From a checkpoint of a small contrastive image-text model.
Training: adam_atan2 at rate 0.001, 6700 steps, batches of 256.
Data: 90422 training examples, 19.0 epochs.
Rows from block 2 of the image encoder, named by matrix and row number. Rows with one number belong to one channel. Each number is 128 + 24 x the weight over its row's rms, rounded and kept within 0 to 255. All counts start at 0. Numbers have three digits each. After the name is the row's rms in percent of the matrix's.
# convs0: first 3x3 conv, stride 2 (encoder.blocks.2.convs.0.weight, 80x48x3x3), inputs 0-11, a 3x3 kernel for each
# convs1: second 3x3 conv (encoder.blocks.2.convs.1.weight, 80x80x3x3, transposed), outputs 0-11, a 3x3 kernel for each
convs0.4 086:128128128125122124111111119129121121069128106099137127129116102128119097128127128135139141143145138150149142135128126132127128163076126125095127128126130139086119130135132122127125129120128129134139132131132137139140152140131128123126154125134129128127173128063190123020131129132130129129152151140136136136132131128131178160
convs1.4 095:123118129121117134140125137145148124140126175133130133128121128121121128133125128129129164128093128134153129096129170121128253127130199128144135130130133141130131128134130126129126129128123161118086142129128131165194206120126170125127166132138070102115094081129109119111126124128131096222088134132121153123091148133139141193
convs0.5 119:128125128126119106128129128126130128127144129109130128128129129129129129124131133128128128127128128126128129129126125129038053137125123192142147144128130157128117045080105071105124128128134104126126128128123136135151131143129125132146095130140131131146128130129112128131128128128128128128156128127129128126117113123128126125
convs1.5 108:136129154098104131085120126101108126127128134120125157116129137118128128100061106128128125128157129137143132154138126109117127133110127129128156128127135128128127118128128129059126145128128108127121113205115115127130128134128071158126128128126138129140127129132130050128126128032129083125105088126226255150136137165173128128
convs0.6 089:155128127153144128128128128132128122129140110119132123128127122129128127129129128121133131104131130129129128086000061155129041253128089129123128127130128128139128171164123142128128120130131126148130118141163067062132129128128139129127128128128128114084130127112128130127140153135129131131126128119089130132091112130122129128
convs1.6 127:112128122129100130128128127127142128127129133128134123128121128128134128140146128128133056135119091125108124062101128112115110123126126128106127128129125128140127128125126128129116130134107100130130130128128129123130129126126120133128130117098124128130127127128158128129134153124152127128120125106129127122107129118132120130
convs0.7 087:128128123128128112128118123100108129149101129128117128049128137087124164125123103145131128129129128128128128171212040124185125092128129138115118126105123128087118145133122133137127146138134125127129135134129135131128115128137131128126139128128047140164128045211188083114127127127128128127135130126128126128125129132132128126
convs1.7 098:124128122090128109126127134128128137140147137143196154129133110132088130117128122130124101130101123129128115129089093114123125126122138132127140107128129128135131130148129129129177129128128128134128135048124127129124121126128113126108174125128128136128129134130125107131162166128136130100116109122127066116129065086114124127
convs0.8 096:128129131128129132128128128112124131117129148119132170128129131128128128128128130096111128094099121061090114134131131128128122123088091125117127127128128086111118134128129128129122128126101097090118097100104126127097125121105132132118129127129128128132127130143128127131131127113131128128141138129070096016115067000128128046
convs1.8 109:097128128098114120134102128126102125128131131116128089128172127128129127130149127132129128162127125122123118129129131125128129125127128130071098121104070128127119127158150127129129122108102151188137176158127132146161129128118095101051128127086121129120129130126127128124130129128129127085130130093098043000127100053129127128
convs0.9 089:118122128128127124119128118129086120129128107128152121128128128128128112128129124091113091080125115101126125125106129140129127125127120125128117129133128130128129128130128128131144125123136124128126129092131131058100128154128128136133123130132129132117112128128072129128128128133128130128124128128127128153167130126198198127
convs1.9 096:108129124128077127129125121126126124128171152125141136128128138125146130128127128128148111153135131132142128110128126128128255130120128128127128123132138128128128128128155136126127128121099134138127124131121128133149127129128124126178104128166125130129119128131119125115126136087126205121124123093127157112118146138161107117
convs0.10 096:121127126124128127161200166128132128127125108123111107128144129127128128092123123117119122125125120123124082114082121126102073171136132143129128132149128136140132118073047128174128150231219129127122128129189126129139128135132131128129128133141128133140125127128122127126128129128129135135094108113124128130123128141124126127
convs1.10 112:133145131133135158128127129128114109095051111122128126127131146129138151154141137130128088130104119130133108128109129120095109121122126123115122127124116128162135127128133132146130130129128115128135108128093099051068128128127128167143129128128125109120138124108130127122127128128158128128124128128126091128123137128128131146
convs0.11 094:127127128124127128127128128092127126068127115062101120128128129128129129128141127124127128126125127126126127201236224248213255180168176129132141129129175134140169125128134128170149132132131129130130130130137129133143131141128126123126125131125129130128128146132131147157128128128129128128142133137139128136126128128131138135
convs1.11 102:130121115131128129133130127133130134137133093132138132121112107118113131070103127160130228137138162130128190151154139130164129128128128201229137136130164132152127071120119088127129124123128127138126128128131136143131129127127127138162130138147129129127130137126127106086168124097201113090145135132132143129191128135128164144
convs0.12 088:092124119128129129129134134133149129128161128127122103128135131129130131131131130148136128128127120125128117177127133139128128104095102130125127092127128129146142128128120144128129125114099167179147126121127087031052135131143108121127095127141132128141127128128127062126125116101112128117149142134125128128128167127128127115
convs1.12 093:117150132128149131125117128108138129136135128118120124133129128141118131128120127121117139120046130131117129141128143132128138111153118103131134142148132128128124125115123126124128129145148136143132129134129128120103191130164148128124135127127128128125128128135138137128136128125147110105128129126143146193128128114111109129
convs0.13 099:127119102128123115126121120162183104140183090128208108131132129128131129128128128128128128124127128124128128127131128130160129119141128180165130135139166140144134052104153128128143089104145135137145121135139135128148122127130126125134126128151154139131152138129128129133091086114127128132118127134128118126126082132129119129
convs1.13 088:119086117125042120119107132148128130147139255151138229065116092092127126128128128128129129127167127111137115092106113107119136125112142138129116129134126131130128099109130132122111145128116077130091072194120096120126125147129126144130122137128123124127155125150141127128127128116125084124080092119175159120127128128123130129
convs0.14 090:130132134094130137128134142128088084103065069089086120128128115128127127127128127128129097128128069112109024174135163174134127155127128114114124128111096107070082166156137142134128135147129131121126130129119127124118099125114127127123120123113129121117114124122116118127110116117123119117124123117175158131133137135150152132
convs1.14 112:132111093150109094131107124129123124125127128128128136103128136082128106037085089127107121124128183124125126128107133129128129114128138104116132107121226119128127164144131164128095158127126127130130128131128117129112125138133084136157115129153122092091120122109091092126127114127124089128128128143121134143130129140130129135
convs0.15 093:122128128128130134128165128126128126117128128124128139130132134129128155134128129128128111128128110126119095117115129114118088104128127125100081105120126128128003132128128128128130138175129129124156121117144136164131131133140133129128133107128128128131131124128129116127128103038128100127111119121128127200123128169132131135
convs1.15 097:127130101123127123132113123176172127130131172155161197136124128127081130128121093118196128056128125122128127097125128126107128109097118089121129132128139126124208129138131128130142125132130122127104128129075111118095126135128208129129197134153124127132128127196128161142125111129128091158111133139123123128076129107102067115
convs0.16 096:100087097119124128132131132207245128163038089000041131118128129129132137131128128126126127126126127127128128206130128127064118103123127129128128134128109127124132125128128137129133136136128130128128113130136129135136129129135129126120130129128127128128128128130128129135128126127125125128128130130127088117150136137148148129
convs1.16 108:135130129108124133126136128137128127122126131121143211134115128149142128194255126127126132127158180126130143145149128123103128128120083165212188144107149125130121134128121147127174123182131117121123107128080104127132128166141133128138129127129109121124132128133128134128144124131128127154107133130128137138128082131128116128
convs0.17 086:129128129124126128128126125121123118085128142148180117165152127139128075117000129132130128129131129128128129128134142130132170135174130130130110115128067114109134122125126128128128129128128056092140140144132128132127127145128129129131126121134138164139149129128128064129127128128127128128132129127127130128162162128099119110
convs1.17 104:126126140114132128138124124111117129115128121129101153129118129133128096128184123104118119125055128167109117138128130129126105129149134114127128140039136127128130154149128128255131131132141115127125124131127127126124130128134132094122124110127128105119128125128143132130118126127131129140138143126132132130104139128128131137
convs0.18 088:127128140128130150075106128138104084192129101128152121120078125139126074170156130131130140131130128130128128141248128043136209142072133161134126129135128128128128134156197128128136131135146127128141129128126132137140140125127200136128143187163106116128141122061209178129111129135083128135127128128128125128128128128118134127
convs1.18 100:126122127132123115126126126131137141129131139128132132130098126122098127071110125125128128073023112128122113131133119127130105137128128098133142093127155038108090123122127143128125207132125127127121127095128127120121127118122128028116129100122129132112128045112129063074131138132130125123130128130098133145124122125124137127
convs0.19 097:166128077138128012126127100113119085212128103158047092128128128127127128127127128128124127127126127128128128188129094214129122171115110122089105125129133130132139142133132139128128133127124128131138132128126128135125128132126130139125133149115132134129130130129129129134142128130129128128164133139129129132128128129133128130
convs1.19 120:128129133127117148130130128130122128160129139150155181121126123137131126128136127155133132145154128140133143133128130080127126121128121175129133173134129255167182113119125132128186129120124105125099083128129098124130128125133119069091120111129138127120145128128187128121129142135122139131117128129129117118123144122123127158
convs0.20 115:063104103103092116114120124129151128130136128129129133128128128128128129128128128127128127127127127126126119137130127061105129033102113125129135123126128129128128127128123124125127137137128123126135087124101112107106129128128115128126110121099128128128128136128120133129128105091116122126134115131017064024010013030051079085
convs1.20 079:129129129096128127126112116128121129126136128127127131128162127128127128127159140128128134130168126098117089134128130143128129129128137136128129123164137120139132082126100039029117027026105127139132128132131128136138126123120097083100133126115129128128130130132125119128131127127130128128132129130117129125127095128134137134
convs0.21 091:126125126128129124129129129103050109054082044087071067128131129128129129130133128127127128125125125124124123127128121136143128130140129087115078107092094066115106160199178136139183128134128131130139128128128128114118128128128129143130135130129128125123128123128128128126163134130154123120157127124127140160152180170128156142
convs1.21 110:081115119129129131157196158130132130126129137108118129127102125131123107081082019124127125116138164118201165143132156129128128100119128127120129155160130152183129131128130077129128132128135123160147121124124106127122107125127126128128111128128126128128137132133181129128103128127125127134144148194144128127141131138130131127
convs0.22 113:129129129131129128137131128130128123142081128128046127128124107128119127103104116128128128128128128128128128144132160106090128022031112109104127094117128119127127149139132146130129139129128128126128119108114125118103127128126127128128123127131127128135129128133089091129127125126121085095109131138111122128084083129081096127
convs1.22 100:130130131106128085119115118128129137127127128123126127128128127127128123117119126112051128121137127109121111134128128133128128129128130128128130125128132120127139123125122146127132128128126134127128154128128146149148128122128128093108128131128126127126128127128112128126123126125125126128087128129128128123128110127128129129
convs0.23 102:129132131129131130127125129128124104142098042207124074144168166128128130130128128127128128128128128129136128129128126126131129140131128129103129129128143132149149037125125097124128127127183127192206128166170126189233136147130128136129129159129137128136128128131128127128129129190129131173129133158116129132128127128136128135
convs1.23 080:138129118129126133128146146139128128097117128130128129129128129110127120124127122126123047126110123131132113128126129127125089125119108129141142128153118157175177128135129132132132128126125123128129099128110113126077131131129127156128128166143161128134129125096090075127127123129142127128117117127128129128127128168121133145
convs0.24 115:131131140129128128130128130123129115127112097128099076149143150128097128128130129129129129133129130134128129094036117057061058184139118129128128128128130129130126127128123135130128158151129128134134132132136139154168129139131109120112133143145137129131131102077146150132128128128128128128133140133127128145128128130128130148
convs1.24 092:133134108126129091128135136137143136123126130124136128154136132134128129128128126098105129128130128128174134128126110120128117132136135124128128128130133124121128101129128118127150126107108129091126128121129130141126138132134153153147144142128125142174121130128125081128085113128095128129125133131124119119099118122127128128
convs0.25 105:125127127132138135128130129134131132128089128141106128129128129115110092056075066128128128128129129128128129129138133128135137121124112128104129112104090123065081131149144128128114127123123095111128128123123129147170129146135128125123125127127128129147108074136133081124119128071129128128130140129128106111129128124178217184
convs1.25 102:120128126117115096130121126129129147128124168134128190127147144220130169133141160097125123128128088127130149131128128119093129131128129124125159133133145142171154103123097126127123128127113128129127038126070073129118127128129141142135115180132109124119128128126127109127111128150128087159128094128129128128110128129130129146
convs0.26 086:118123128126127128127127128123126125108127124128110128127171143127125128090063129058083122078104109118112115128125122125131124077088107130129128127128094131125049128128125130128140141132131128097130111129126115126143159207210190134132131128130128125129128117129128128128162133101110117121128129127151130115066044076059132153
convs1.26 085:130128131092125104128094069139136144135138130138170141087128105150130127127121128114128125127128168152129173144125127130120067127124106175129128100146179125169134128134128128128087098110144126131206127135126132132132121128128130133136122124128128114138085103132076102043130128128128128119130135128056079127123130129156130150
convs0.27 102:128124128129108128128128128128129150132128129128125128128129130133132129131128128131139136134132122135130123133131133128128127131113129051113119066093128113128128134119128172164141155131127131137134205175131168129124126123125131127128128125128128123136128116127129125120138136129134138128129127128129131127148200174136139128
convs1.27 090:128127129129128131148119121123102137088120133093112163121116124133127139128106128111123118118151120128125129166114142147140126128153140085143159112131128131131170141126113132129128120126119119125132118116128129131129137126116125136129119127128129126121128130135138128157126107126153127129149133129113126121113120123120125123
convs0.28 097:128128129128128128135138134130119188129101196132109174127127126124126098125127047137129130135128128134128130130129090140121063128077060128131139129128093124131119128130129130155129133161143128157128122136127130143128134136128129128122128127119107144143094126134119126129136133131131133131123124129132117106127108108126122109
convs1.28 114:118130090047125118023115096128128128127130092128142130096115134075051115111073061126126112104128122109127118125120137127129130127147128126126128128069129127117141127131126126095139125130130123125119128123114124127102140128140110044131131118131125125102095064087056109068152150111132130111128159127133142150128178177166255174
convs0.29 098:128128126132116128125125094092139125123115156128050151128128128122128131128129131136126127136128128128123128218017117245121000136220129134122132140115128129133136127128128128124113128123120137127116129126124128127132130131128128125129128122127130128128118128126126128126128128128128128128130132142125129129119115135127084133
convs1.29 105:070128129095124145133128127166128128138129128140127201120129134128132129133134140132138158088066127128127111141133129127132126129131128127118125139030128126128123051132130116142125017129127088128120121126128133125135113092154127000000117116124163128124116128129126142128148128127127127122116127126136129126128138127126162151
convs0.30 114:128129128128128117128127114128122126126128126145128128128128130128130135131133129130129129133131130135130128126131129129128147126127128126110110107125113125118128127128137126116128128128148137128144145128135159128129130128156135131135158128137131128134136128133133131128128131168105128126129127126128129129126130130124128130
convs1.30 098:174139129127128128124149117074131148077125145080117126129132132114067128129091109182132128208128128177136128138136130134125123128128120125127122130130133121127131139121130128092123128113127129129128128120128125133128132128127118125123129129131124070069136101078125089131130096087133127129128124094128129128127125125130122123
convs0.31 108:128128127129129128128124118128142127145129079141111069126114128089128128065128128122124127128128128128128128131136124127127117126123084118110137127125128133127124110128108044128128128132146084128128119128125128153128130128136129130128129128128138131141134105132119075131127128120135161123150196129128135132124128132134149159
convs1.31 117:130104128128104127124081099123162175123138150127158162130128136127142128128128127086115127022091128127104126123118126127127127109127128146189135210155128128204141132123127102128181129132235123144127107125112115125123128128128192128139126128164102128128128128131125124123121124130107128129065128126128128128133097128132128130
convs0.32 093:128128128128128129135135133128125122132129121125118087121094091114127127128128128144144147136140152134143152129129145127139128100127151114138129130142140129143142128128128137143132126128129128134127128130098127128090128113114133128130129128128122091079126092127116118107138128128147131132146164151128129117127128116107099104
convs1.32 069:129127091130127078127126125128129130125126128150118125142132126128178143128127169122103105104128125131131137128128124129128127126126127095081079128128120128130128102123124119127125140128162116126114097143130074128124098126214118125128089127127220116125161127127238128140129128126127128128128107096129132129127119124110112101
convs0.33 088:127125135126125126117107114129124127128119106129126118114130137027128128132129140116124121106124114113109120132032116138128121145176153127137130128147129123127127145165148128128127122134167130132134120119123132112136126131128071129135134134183057127126111128145135142130127122110127125126127127127126130128126127128131128126
convs1.33 087:164127127128140130127137131128134125127128127106109130129129129129112128130134140137088128128094156128127132121069090144124110252128129126134132129136116129110107132156128128127144135129134127135155152127145134148204115116135169176132157173131152139150129128127128142134133127128128087106128129129082117128121050114027053121
convs0.34 113:128128126128128109128128093146148126224188117255137126115126115127127127126126118099128128112128128110128128109126149124118126129119121122103103128128105127122116128128129131126117127125128119127122130126126128130135128121126131124115138126118127128127127130128130134128087121120112116123122128128131132128099128127122126129
convs1.34 108:125134131114128128118120127030128133100128149075127140107117116129128105127117120124145129128108128101109110124096097147085088129125101114109109121141113122144128128123141127127130140128132138149133123138129093128130031128131124128128124127129114104122125114106116118101130130104114131131128129128129128129131127129130122129
convs0.35 114:114128128122128128129129128132129131136131143128104131128128129102076128053034091126125126129128127129128127093128128063129122000112122123134129132139139096128128150138159128130130128128131126128126127124129130127125129128128133129129132128137129078134131075132130039115105100111127090108115109123127135128128127129128134131
convs1.35 091:122129129080129054077067103131139139130131145129128146128128127126130122096128127000039105092128128083126126129129127134128132129129129128112129122126128120126127113176136128128128150132128145128131149128121126126125127128133129127113133129128127128128128128128104128124125126128129127128130128174127119128128082128131124135
convs0.36 084:129121129129130130136128130142155150104133146076071085128128129128127159078082129129128128129128128136129129133123028179146084128155150130128128128124091118127127137130130148129129135132128129108128133129128135128125129130128129127126128139125154140160135129187063127128137128109160153128163157149125120116128117072142143126
convs1.36 112:130129142113113146129179147063106079128130115127128128129127131126073130130109122127128160071146133133137152136130132103090104132098093131128133130141193129136156128125145138124126137127123108146125130091124093111128127129128129128137117128128112116124075053103130080056130129060128175000123098036133094129128120127138097135
convs0.37 102:128136115128128109127125126124129135124128127123108128128129115128128106124125121128129128129133129126131128130129117165130127128110128127122124128089162117128128128141082133129127148128127127128125127122126123126128131156134142137137125128151105150105094157126108139128128119096128128112129123113145128083138135043134150110
convs1.37 139:083128122011128121086129123141163142215215126158144125121124115128143125130162125129148131148129131126128118113123090150147128141145127125080128126120112121111096135126119128131127128130120134131114127128132155128128128144127127194128126191123202164127142130125131152118153255119162250125156193122116127128119147141153153175
convs0.38 115:140129139128128128126129128119119128128109130131121135129128128128127127129129128128128129128128128128128128126124144100099113110105125123130129125125122125125126128073047126000000091023000128100067138111108128120124128149128127146128127128130129126125128127125128128128154154146133132130146136132138132132130128090131119078
convs1.38 090:166131129140134134133137130068054071128128123133128128141138129128124125122128126123112118113127126121110128131128128128123126128127128133132132083129132057063118129128130163128192206255148127127122129127129120105110120129138127128128129128132136146132128116081115024067119129129118130125115118126142134141146134182128129134
convs0.39 092:117124127122116124126127126097078094128128115129126103131130130000036092084128128128129129128129129100100130144167138195145143128090104093112135121128128128127127170163142146128126134128129194173168139130117065017105096128129086127127128128128132130144133132133129130128128128127128168139133146128095122124049128124086133115
convs1.39 105:129125128127108125128126129098128128118121134127130122135117127097074077098089088129126126081124177132142120133130138127132128108125126128060097122128123110131128114128127123118116128125128128126100117163127124154126131124123127115129128127129128130052120129031096017031127129128096117129129128128127068128099084121118128117
convs0.40 102:127128129128128163141130131130115097112127121120135130128125124128128123128126120128128128126129129115124124128129188128161191137157186126124121127124127118132171127140160139129131176132129129144134129132142125129136128129127129126128126115117121107129126127142127161132137140135126126116126116110117128128111127128125128128
convs1.40 081:132142145141159149131145133143133118128103121129128084129062121124165153143173206132127130132139115129177129136133125141134137162172162129106129163131131140130143126211129128255128127180128153130141159128127166125127127128128127128137128123124131111117131145115140180150125122116077129128081127129127130129114108126092082128
convs0.41 082:129128128128127127084090106131125068182121088149124088094088126117128128129128127129131135129128128128128128128128117122115079127115106113122128128132128130127123128158163128128129121128128127148131128128127065081066104010112142128129140162148132131134187129128128127128128128127119135131153152141127153141131154128107119123
convs1.41 102:107110087129076100138126122085123118086122128102127116115087122127125095130128059131137128130143140139121136115119092128105000104159098132129155126164177139136138112122123128117108124125128135191130191128134127126127128141128125124129130120122114119088106103082127065103078138076100114121125119112128131147117128122118126128
convs0.42 082:128112120127108126126112128121039124058127130120169138156183128224125000129028043128129128135128128128128128130125125126123128128113119134131119137114112128127115123128127128128137127127132130127128128128128126128130129138128157160129178131122114130141143127119167129000128128128128127128128129128129140129166131127131118152
convs1.42 105:113122087096130118131114111129129147132173136132167158123128130138128127131126120106140126129067122115132128126135127182172143131187213126130132127070130129128137162138128144132129128122157125073128108037131147183129132128125128130129127130136162131142132132129131129085114138153127139132129136127036097133084132128124129124
convs0.43 104:127118125127127125127125126133131120128133118128135117128133147123094043104025024128128128129129128129129129128131128101101128050000111118128132134121133135134127138139149135128128145128127100125128117096107127097100127127137125127091128124095128143221128111158127033028125128128122116117120126123098128128065064050117128102
convs1.43 090:123120093119112125128092118128133190145151140137149132127128127128090108068126128120077128096131129129092134128128138163130131178252125135128125176158128128128132120128109128128128130132127152123127120100168117126136131127120130128126131127128128147130128134130102092113097142128129120128141128128108088130127102124131152134
convs0.44 090:122120108126127128113128127138120109132102114055098132175128097128055129073128129123126128128128128128128128128127112118118117116109146138136128129128126129125090126127088105128133131131153094108114128131133128138151137197162149128128142127122134166129130123128125065128128127117127124123129139131128084042108128134131150132
convs1.44 102:145133126127123136137126136131123129130133134128134130126121132133136129127222141123143105128111126126132127130128122243117180171254212155137132158136130122123126130141120132189127118116123196134125134109125128150128121124117140191130144172135124173128136153154125130128124131138149126145128144126128085119110068128128119128
convs0.45 095:128129128129129122121126124126101128070093078114122120131128129113114123128123118128126089118106077129112095129127111101127106125126117132127128130128131127110111109128126128127127132132129141132128128127129128128128137144134133128126134131131097130128097110111079114121141131129144129128143132128128182159127148172133131128
convs1.45 073:126122129121118129124218141138074111128128120124122115127126128128122112129114096130130127127136131145174179128127127123127128125128128178145150129129128129128128064119081086123124125125128140136129152130132113181143144131140129151136118131171139131131131131131127109127127114128127128155156129129139141135135128134145190135
convs0.46 129:128128127128126127128128124129141138140162128135139127129126099128128126127128128127124092068069071076089082128128129128129121128128127138128139131130157124138139128122118127127078139128116132128107128123069127125108128055088044086128072129128134132140134132142129129132127127127131133132128135128127125126129128128128132128
convs1.46 082:126130128128128124089133126128133128165160128211193127159161124128148128128128127107095084132128128133128139129137130147137140126172129107106126128142134139146140073128124119124128126125153108127125128127132116106128139255159138205132127128126126128127123120123126126133128135128128128128127120128128135189125129130128128135
convs0.47 095:128129129130134133132140149128103092130134104129133161136134134129129128128128128084086089096084091092090091129126128124128095128132130128158129125128137101121098080113128072122128001059106127130135120129134129128131132128125119126128127116128136128134131134128128127129128126122123117123129127126122125128098102103056095086
convs1.47 095:142130129136150255255218235140062128132128154093126128128128128133148097129126084132133216128128142125128139140128126139128128128131128139128133128127128134128128106129127037126110119126128176129131222138166138149137127123131131141128127128124205128156165137129175128140128125105128122124129128126128128128127126128124121121
convs0.48 088:129128126128127127128126128078124128033127216016128243129130134128128127128128128132137145129130130128131129143129103148133109130131120127128116121140102123128110161129098170128090168128095201128098200129038152132043129129137128129135162131128086128133107128145105128159128128084159135042153129067128128128128132099148138127
convs1.48 120:117129125113128114132125140174126156160139166171154128128128113133120129130142161128128123128126127127128125097107136059104128110122120127126122123123128127126134133132120146138129128128128125137114128124121131127122136132126137127124128128120130126128128128126128127128118128128085143083088128047132136131145128128136128128
convs0.49 126:127127129128128128128128128128131126126128126128142127128126097128128117128130128128128128127128119128128128130161197127155169103112133124124131104113127127115138129129128050061072078118126093057080125124127128128137123127123127128127128133134128128128128135135129133132130129128127128128128128128129129106120128125137136132
convs1.49 099:153118074128116121135132147047100096117128110143128135127129129120128128100127130126118129128130132129127133132128125127124114109126105169172174140129193129125131129134161129128133136161159122119126127128127127123126124115154130223195125137186129114083129100071121034093120112119118058042116101036145138181128130128128129113
convs0.50 099:128129149134129131141129128130125128130129128140129108128128127129129128130128128142128127130130129131128128128128118128125126118129136078120128095134126128146132126133141132128031139126000179175129168128000129031074122140128125128105125105153125128148127130134128131128120116000123087073083101127092122127117128126128131124
convs1.50 094:148134131127135126133114122130160169146134129180128129085127119115088128067110128118109118122126130132146144116124131134117132127200116117123137121151130128112129129145134144163132161171145128126127123121124092106126154122138129120123128126134135146198127136161139146188114115200103123129125157187121133149127128128126117129
convs0.51 091:128134132101128130129128129156127128173153122120172177128128127129129128130150189132130129128128128129128128000141129132086123196117081147132127128131128133126128127122134173128106145150132174118126209171129132152154154126128128136153125128154128128127126130125128155127128137141125127127129128127123123121122144128108128139
convs1.51 101:118098127091139102127127128096128130127132136101099131156136171135114138128117128071133129130118128124118128110128129126110094129126093090146147077127128037123131122122128132140116240129081115126092128126124130111116174111129142136064153128151132128107128091117127086128130176129127129122128119131125129122121128129142124127
convs0.52 093:129127128126128130127128132128125120127127126115074121180133129128128130128128129128128128132128128128129127130182168172156153129129131000119135000128126095127133188141128181127128130129126172129139127123123121119141130151134107118107098128126203154151128128128128128128140135128080088128128130129110101125101128127130126130
convs1.52 088:205192128196163129136126125075104110128121074128128120138128128113042031079087055141189147135129171219131128126187185127212207117119112123132126133146130136137128128142129127128130127128136205185196225117127158124131178157195174142163131125128129121128129109106132130130130127120128128091128128126126128122100127124097113102
convs0.53 090:142137142134130125131126128129130115130167127121129123124127128127127129128128129130128129095104127080117095127128123172132113255187130143147141166145129167169144110121113072085111096115127133145134134157147142145137025007092129121114128128127128124128128128127129127125142177155127127126138236193096125120123126128117123128
convs1.53 091:131119141131128109110131129116129126129137129128141147135135140123129140129128129131129115126105111126122119127130127128128127145152164120118126128127119122128128132127129127128124121118122124129127127140146126173126119128135126128128129128115130158122127128124127116129137132098129129128125128127127128128114127127127127127
convs0.54 098:139134135130128135140139128132139125116128105128131129128142148135143135130132132125124120126124121127127126127127108127128145154150187132159134128154134148143138128127127125109117121125125166137146168152184151123143128132128129129128128128131136130149133129137128130128147137146129128130132129178127127127128126122125125110
convs1.54 095:156126128129133127124137155081063090128128125162129136134141136072129132121122118144184126123113128115025069127137144094127126066076112129116121142132107132173140143159151141173130104126122141186164128128131130118125128133158127044127128127091130130129128094089133135143127128128127129103125089062123127135102128127119115127
convs0.55 113:128128128127128125127128127097101128110077139127057127101116128104124128084110127129129123128128120128129127128131132127126129151131127095124132127131126119126116162195128129138128128147128129141128129131129128132140127128126134128128129138127075127132104121128124116128129129127166169128186176130128129128129143128129144136
convs1.55 093:137129138136130140126109130128136140129124128129128128129128128129128128124099128093048128101125137070126126140128131132127128130127129166171176166188173140179168099119117130144147130155145130138136116129127127129109126128129120124128129115091127126114127129125128128110125129120127063128125119128129137155129123120129094128
convs0.56 096:130107128130116128128128128168129120157130113148152121122099123123119109127114108128128128128128128128128128181090129202085105144125128127126109128127102124128125128149128128131128120127128128127114107136123104121122126153090108128102121128098122128124090126109137200118121128128112127128122124124144128145150128140197116146
convs1.56 105:128105126116090116137113101134224187148229176147180168141126128128080126128113105128127123128111126131128149088034129142128131132129128128134118129147145127128130127100130127104128127111123131128114117128114130132141131130126140089130132111129109128127113136128120157106137131128126133121097145128127126128104121143122131133
convs0.57 091:119127130071128131068128128128122122208129115181201128128125128128128130171135146127128127128128128128127128119127115036127127108122101128121108072127094075128116144143165129163170128128139128128134100126132130116120131139154132128133134134176128132118214128129255150129096101126129121127134132153123128149091103129079128157
convs1.57 087:127113130127091052127135162107127123123128170128128127128123128123091109136128123128127129155071129156151131074123107128093092162128127092131127094128110131128128130128131128127125129128088129121099132117128148129168154126141128087163152130133111130128127084127126128128119193135126117158079111126130128139109127125123137121
convs0.58 110:130130129128120125128127128128129125124112091130128086134138140135134140136137130129129129129128128126127128122123129132122128142128128107081124124127125109128116128129129140130129167153135138132132135128128140133136129131129129140135122128129156142130150147142142135134141130136129129129139148163129128132133129130148139158
convs1.58 084:141141129137128127134136150128071116129130130131127086133118126127127151111112126135137128133129130135129189141145140157140147162134133128134128135134143139204181134191220164182133135165158111087125124118120127116127108128130127114122143128112129117128131129128130129128121127128128128133116100129126126105127129127128129129
convs0.59 096:129128119128128128128128128211230161209166129152143115124111128127130128128128128127126122127128128107128128121084111115120123096068123162163129155127131129127128117078128127127126128129150132128128128127127133133129096120127119127127110126128132128119129132128127128128121126123127128128127134135105127098115108115125128129
convs1.59 092:120087127128078118122112114084104101125127111129154126130128108111128127102117121146082121128129127130085074128114131128128128166128154111128126128171123127178156144124129131056128124050125112158127126139129120128129132130133160128124165151128128145128124213140107128128129181138130155129092128125184132207128128170145130132
convs0.60 115:138149134135137128128128128111125125125125129128128134129128126128116117128123128130130130132130131131129131105084126109107128130128124121129159129132178184167221043085129128130130131156143128128128139131143129137128130128130104042097129128129127128131125128128124131124128118123128126127135138128128129128128129128175171126
convs1.60 108:138117129132128132152128128123135141124109130119125150141129133134186185149154134150121138127127136144118120128128131127137155127160174130114117131127126191128186107093102125126125108121128137131137123129119157138111131135147130182156150147139142144144122128129127087111135128134129130148094128096127130129128128128168161137
convs0.61 086:113127128127127127128127129132128122129146139128128127078128129077132132097128128129128126129129127128129127106119149026127172057166128129128128133129129149144127094123128091099137092095138123119122116102129129116120119120140130125135128122135142128130164135136137129133092079128129123127121129131086132131105124128071128151
convs1.61 102:145128126124131128132133129126112113128123171128135134166130132156128158149152131161130116149131116172127122128124128131192205149184255137141147131153130131128129125113130105128121124094120186132187169034198209166176132132133159128128156130153129128128130128128128120126129132126130139093128131123128128117127131133128130131
convs0.62 090:124128128115131139112119128128128105133128116111123105124126127118113125095065128103120106105110116122126126129140123184138157123171166125056118128128128128150135126130165128118137135131082128127208125092085131181129125129115120116129123128110141126136125125128125042127126129131128128128122123124093123129128130071134174177
convs1.62 098:128126127118124128124140127116099066129128108145146152128140121149146168126135131128128119129122080188161128191194127120129127128113123124151128129129158130172148148150147128140123141113113112150167128113126102122123126124128131166125101128128133131092128084128131082128161126085162128100126111128124129131106102129128105128
convs0.63 096:132134151130129132128128129132128133136128129129128129123129129086129128099128129128127128100114103113127116128129128128087098154136132130149133129158129128163145137155178128128141131169156130141151130141129140123127117114128127128056152128139120124125129128122130125126123126128127125126124126126070126129089112127129138141
convs1.63 085:158125127134131128128142127128155129123088129110128128107120109096125129123124186129060058126127140129127128126084073143108128166143127106073116128126119128107130184153169212149148134136132158134157161132153187127156124117128152154127126121132138155128158129126127134127116128122125038134094126133119127128073018113023027129
convs0.64 089:128128125131128110130128091097095126098128193107165153133127127133127129128128142143128124128128121125124117123129124101131145129172129142129128111123184128129146127129139134134134130129128146150157141138131219128093140113129129129134127111127131128124129124116125127127128128123127118082129114092148149131135145128180128089
convs1.64 113:128128135128221148132139146128128176127186165127129185137128136209184138171211148132141138128068138132123131127122131128126124127127157149136161128069128128131127145128130119255132112127128106123122123126122128127126130134128163130128130143128131128128129148137185144150127127118129130129121128127127089129132084080128134132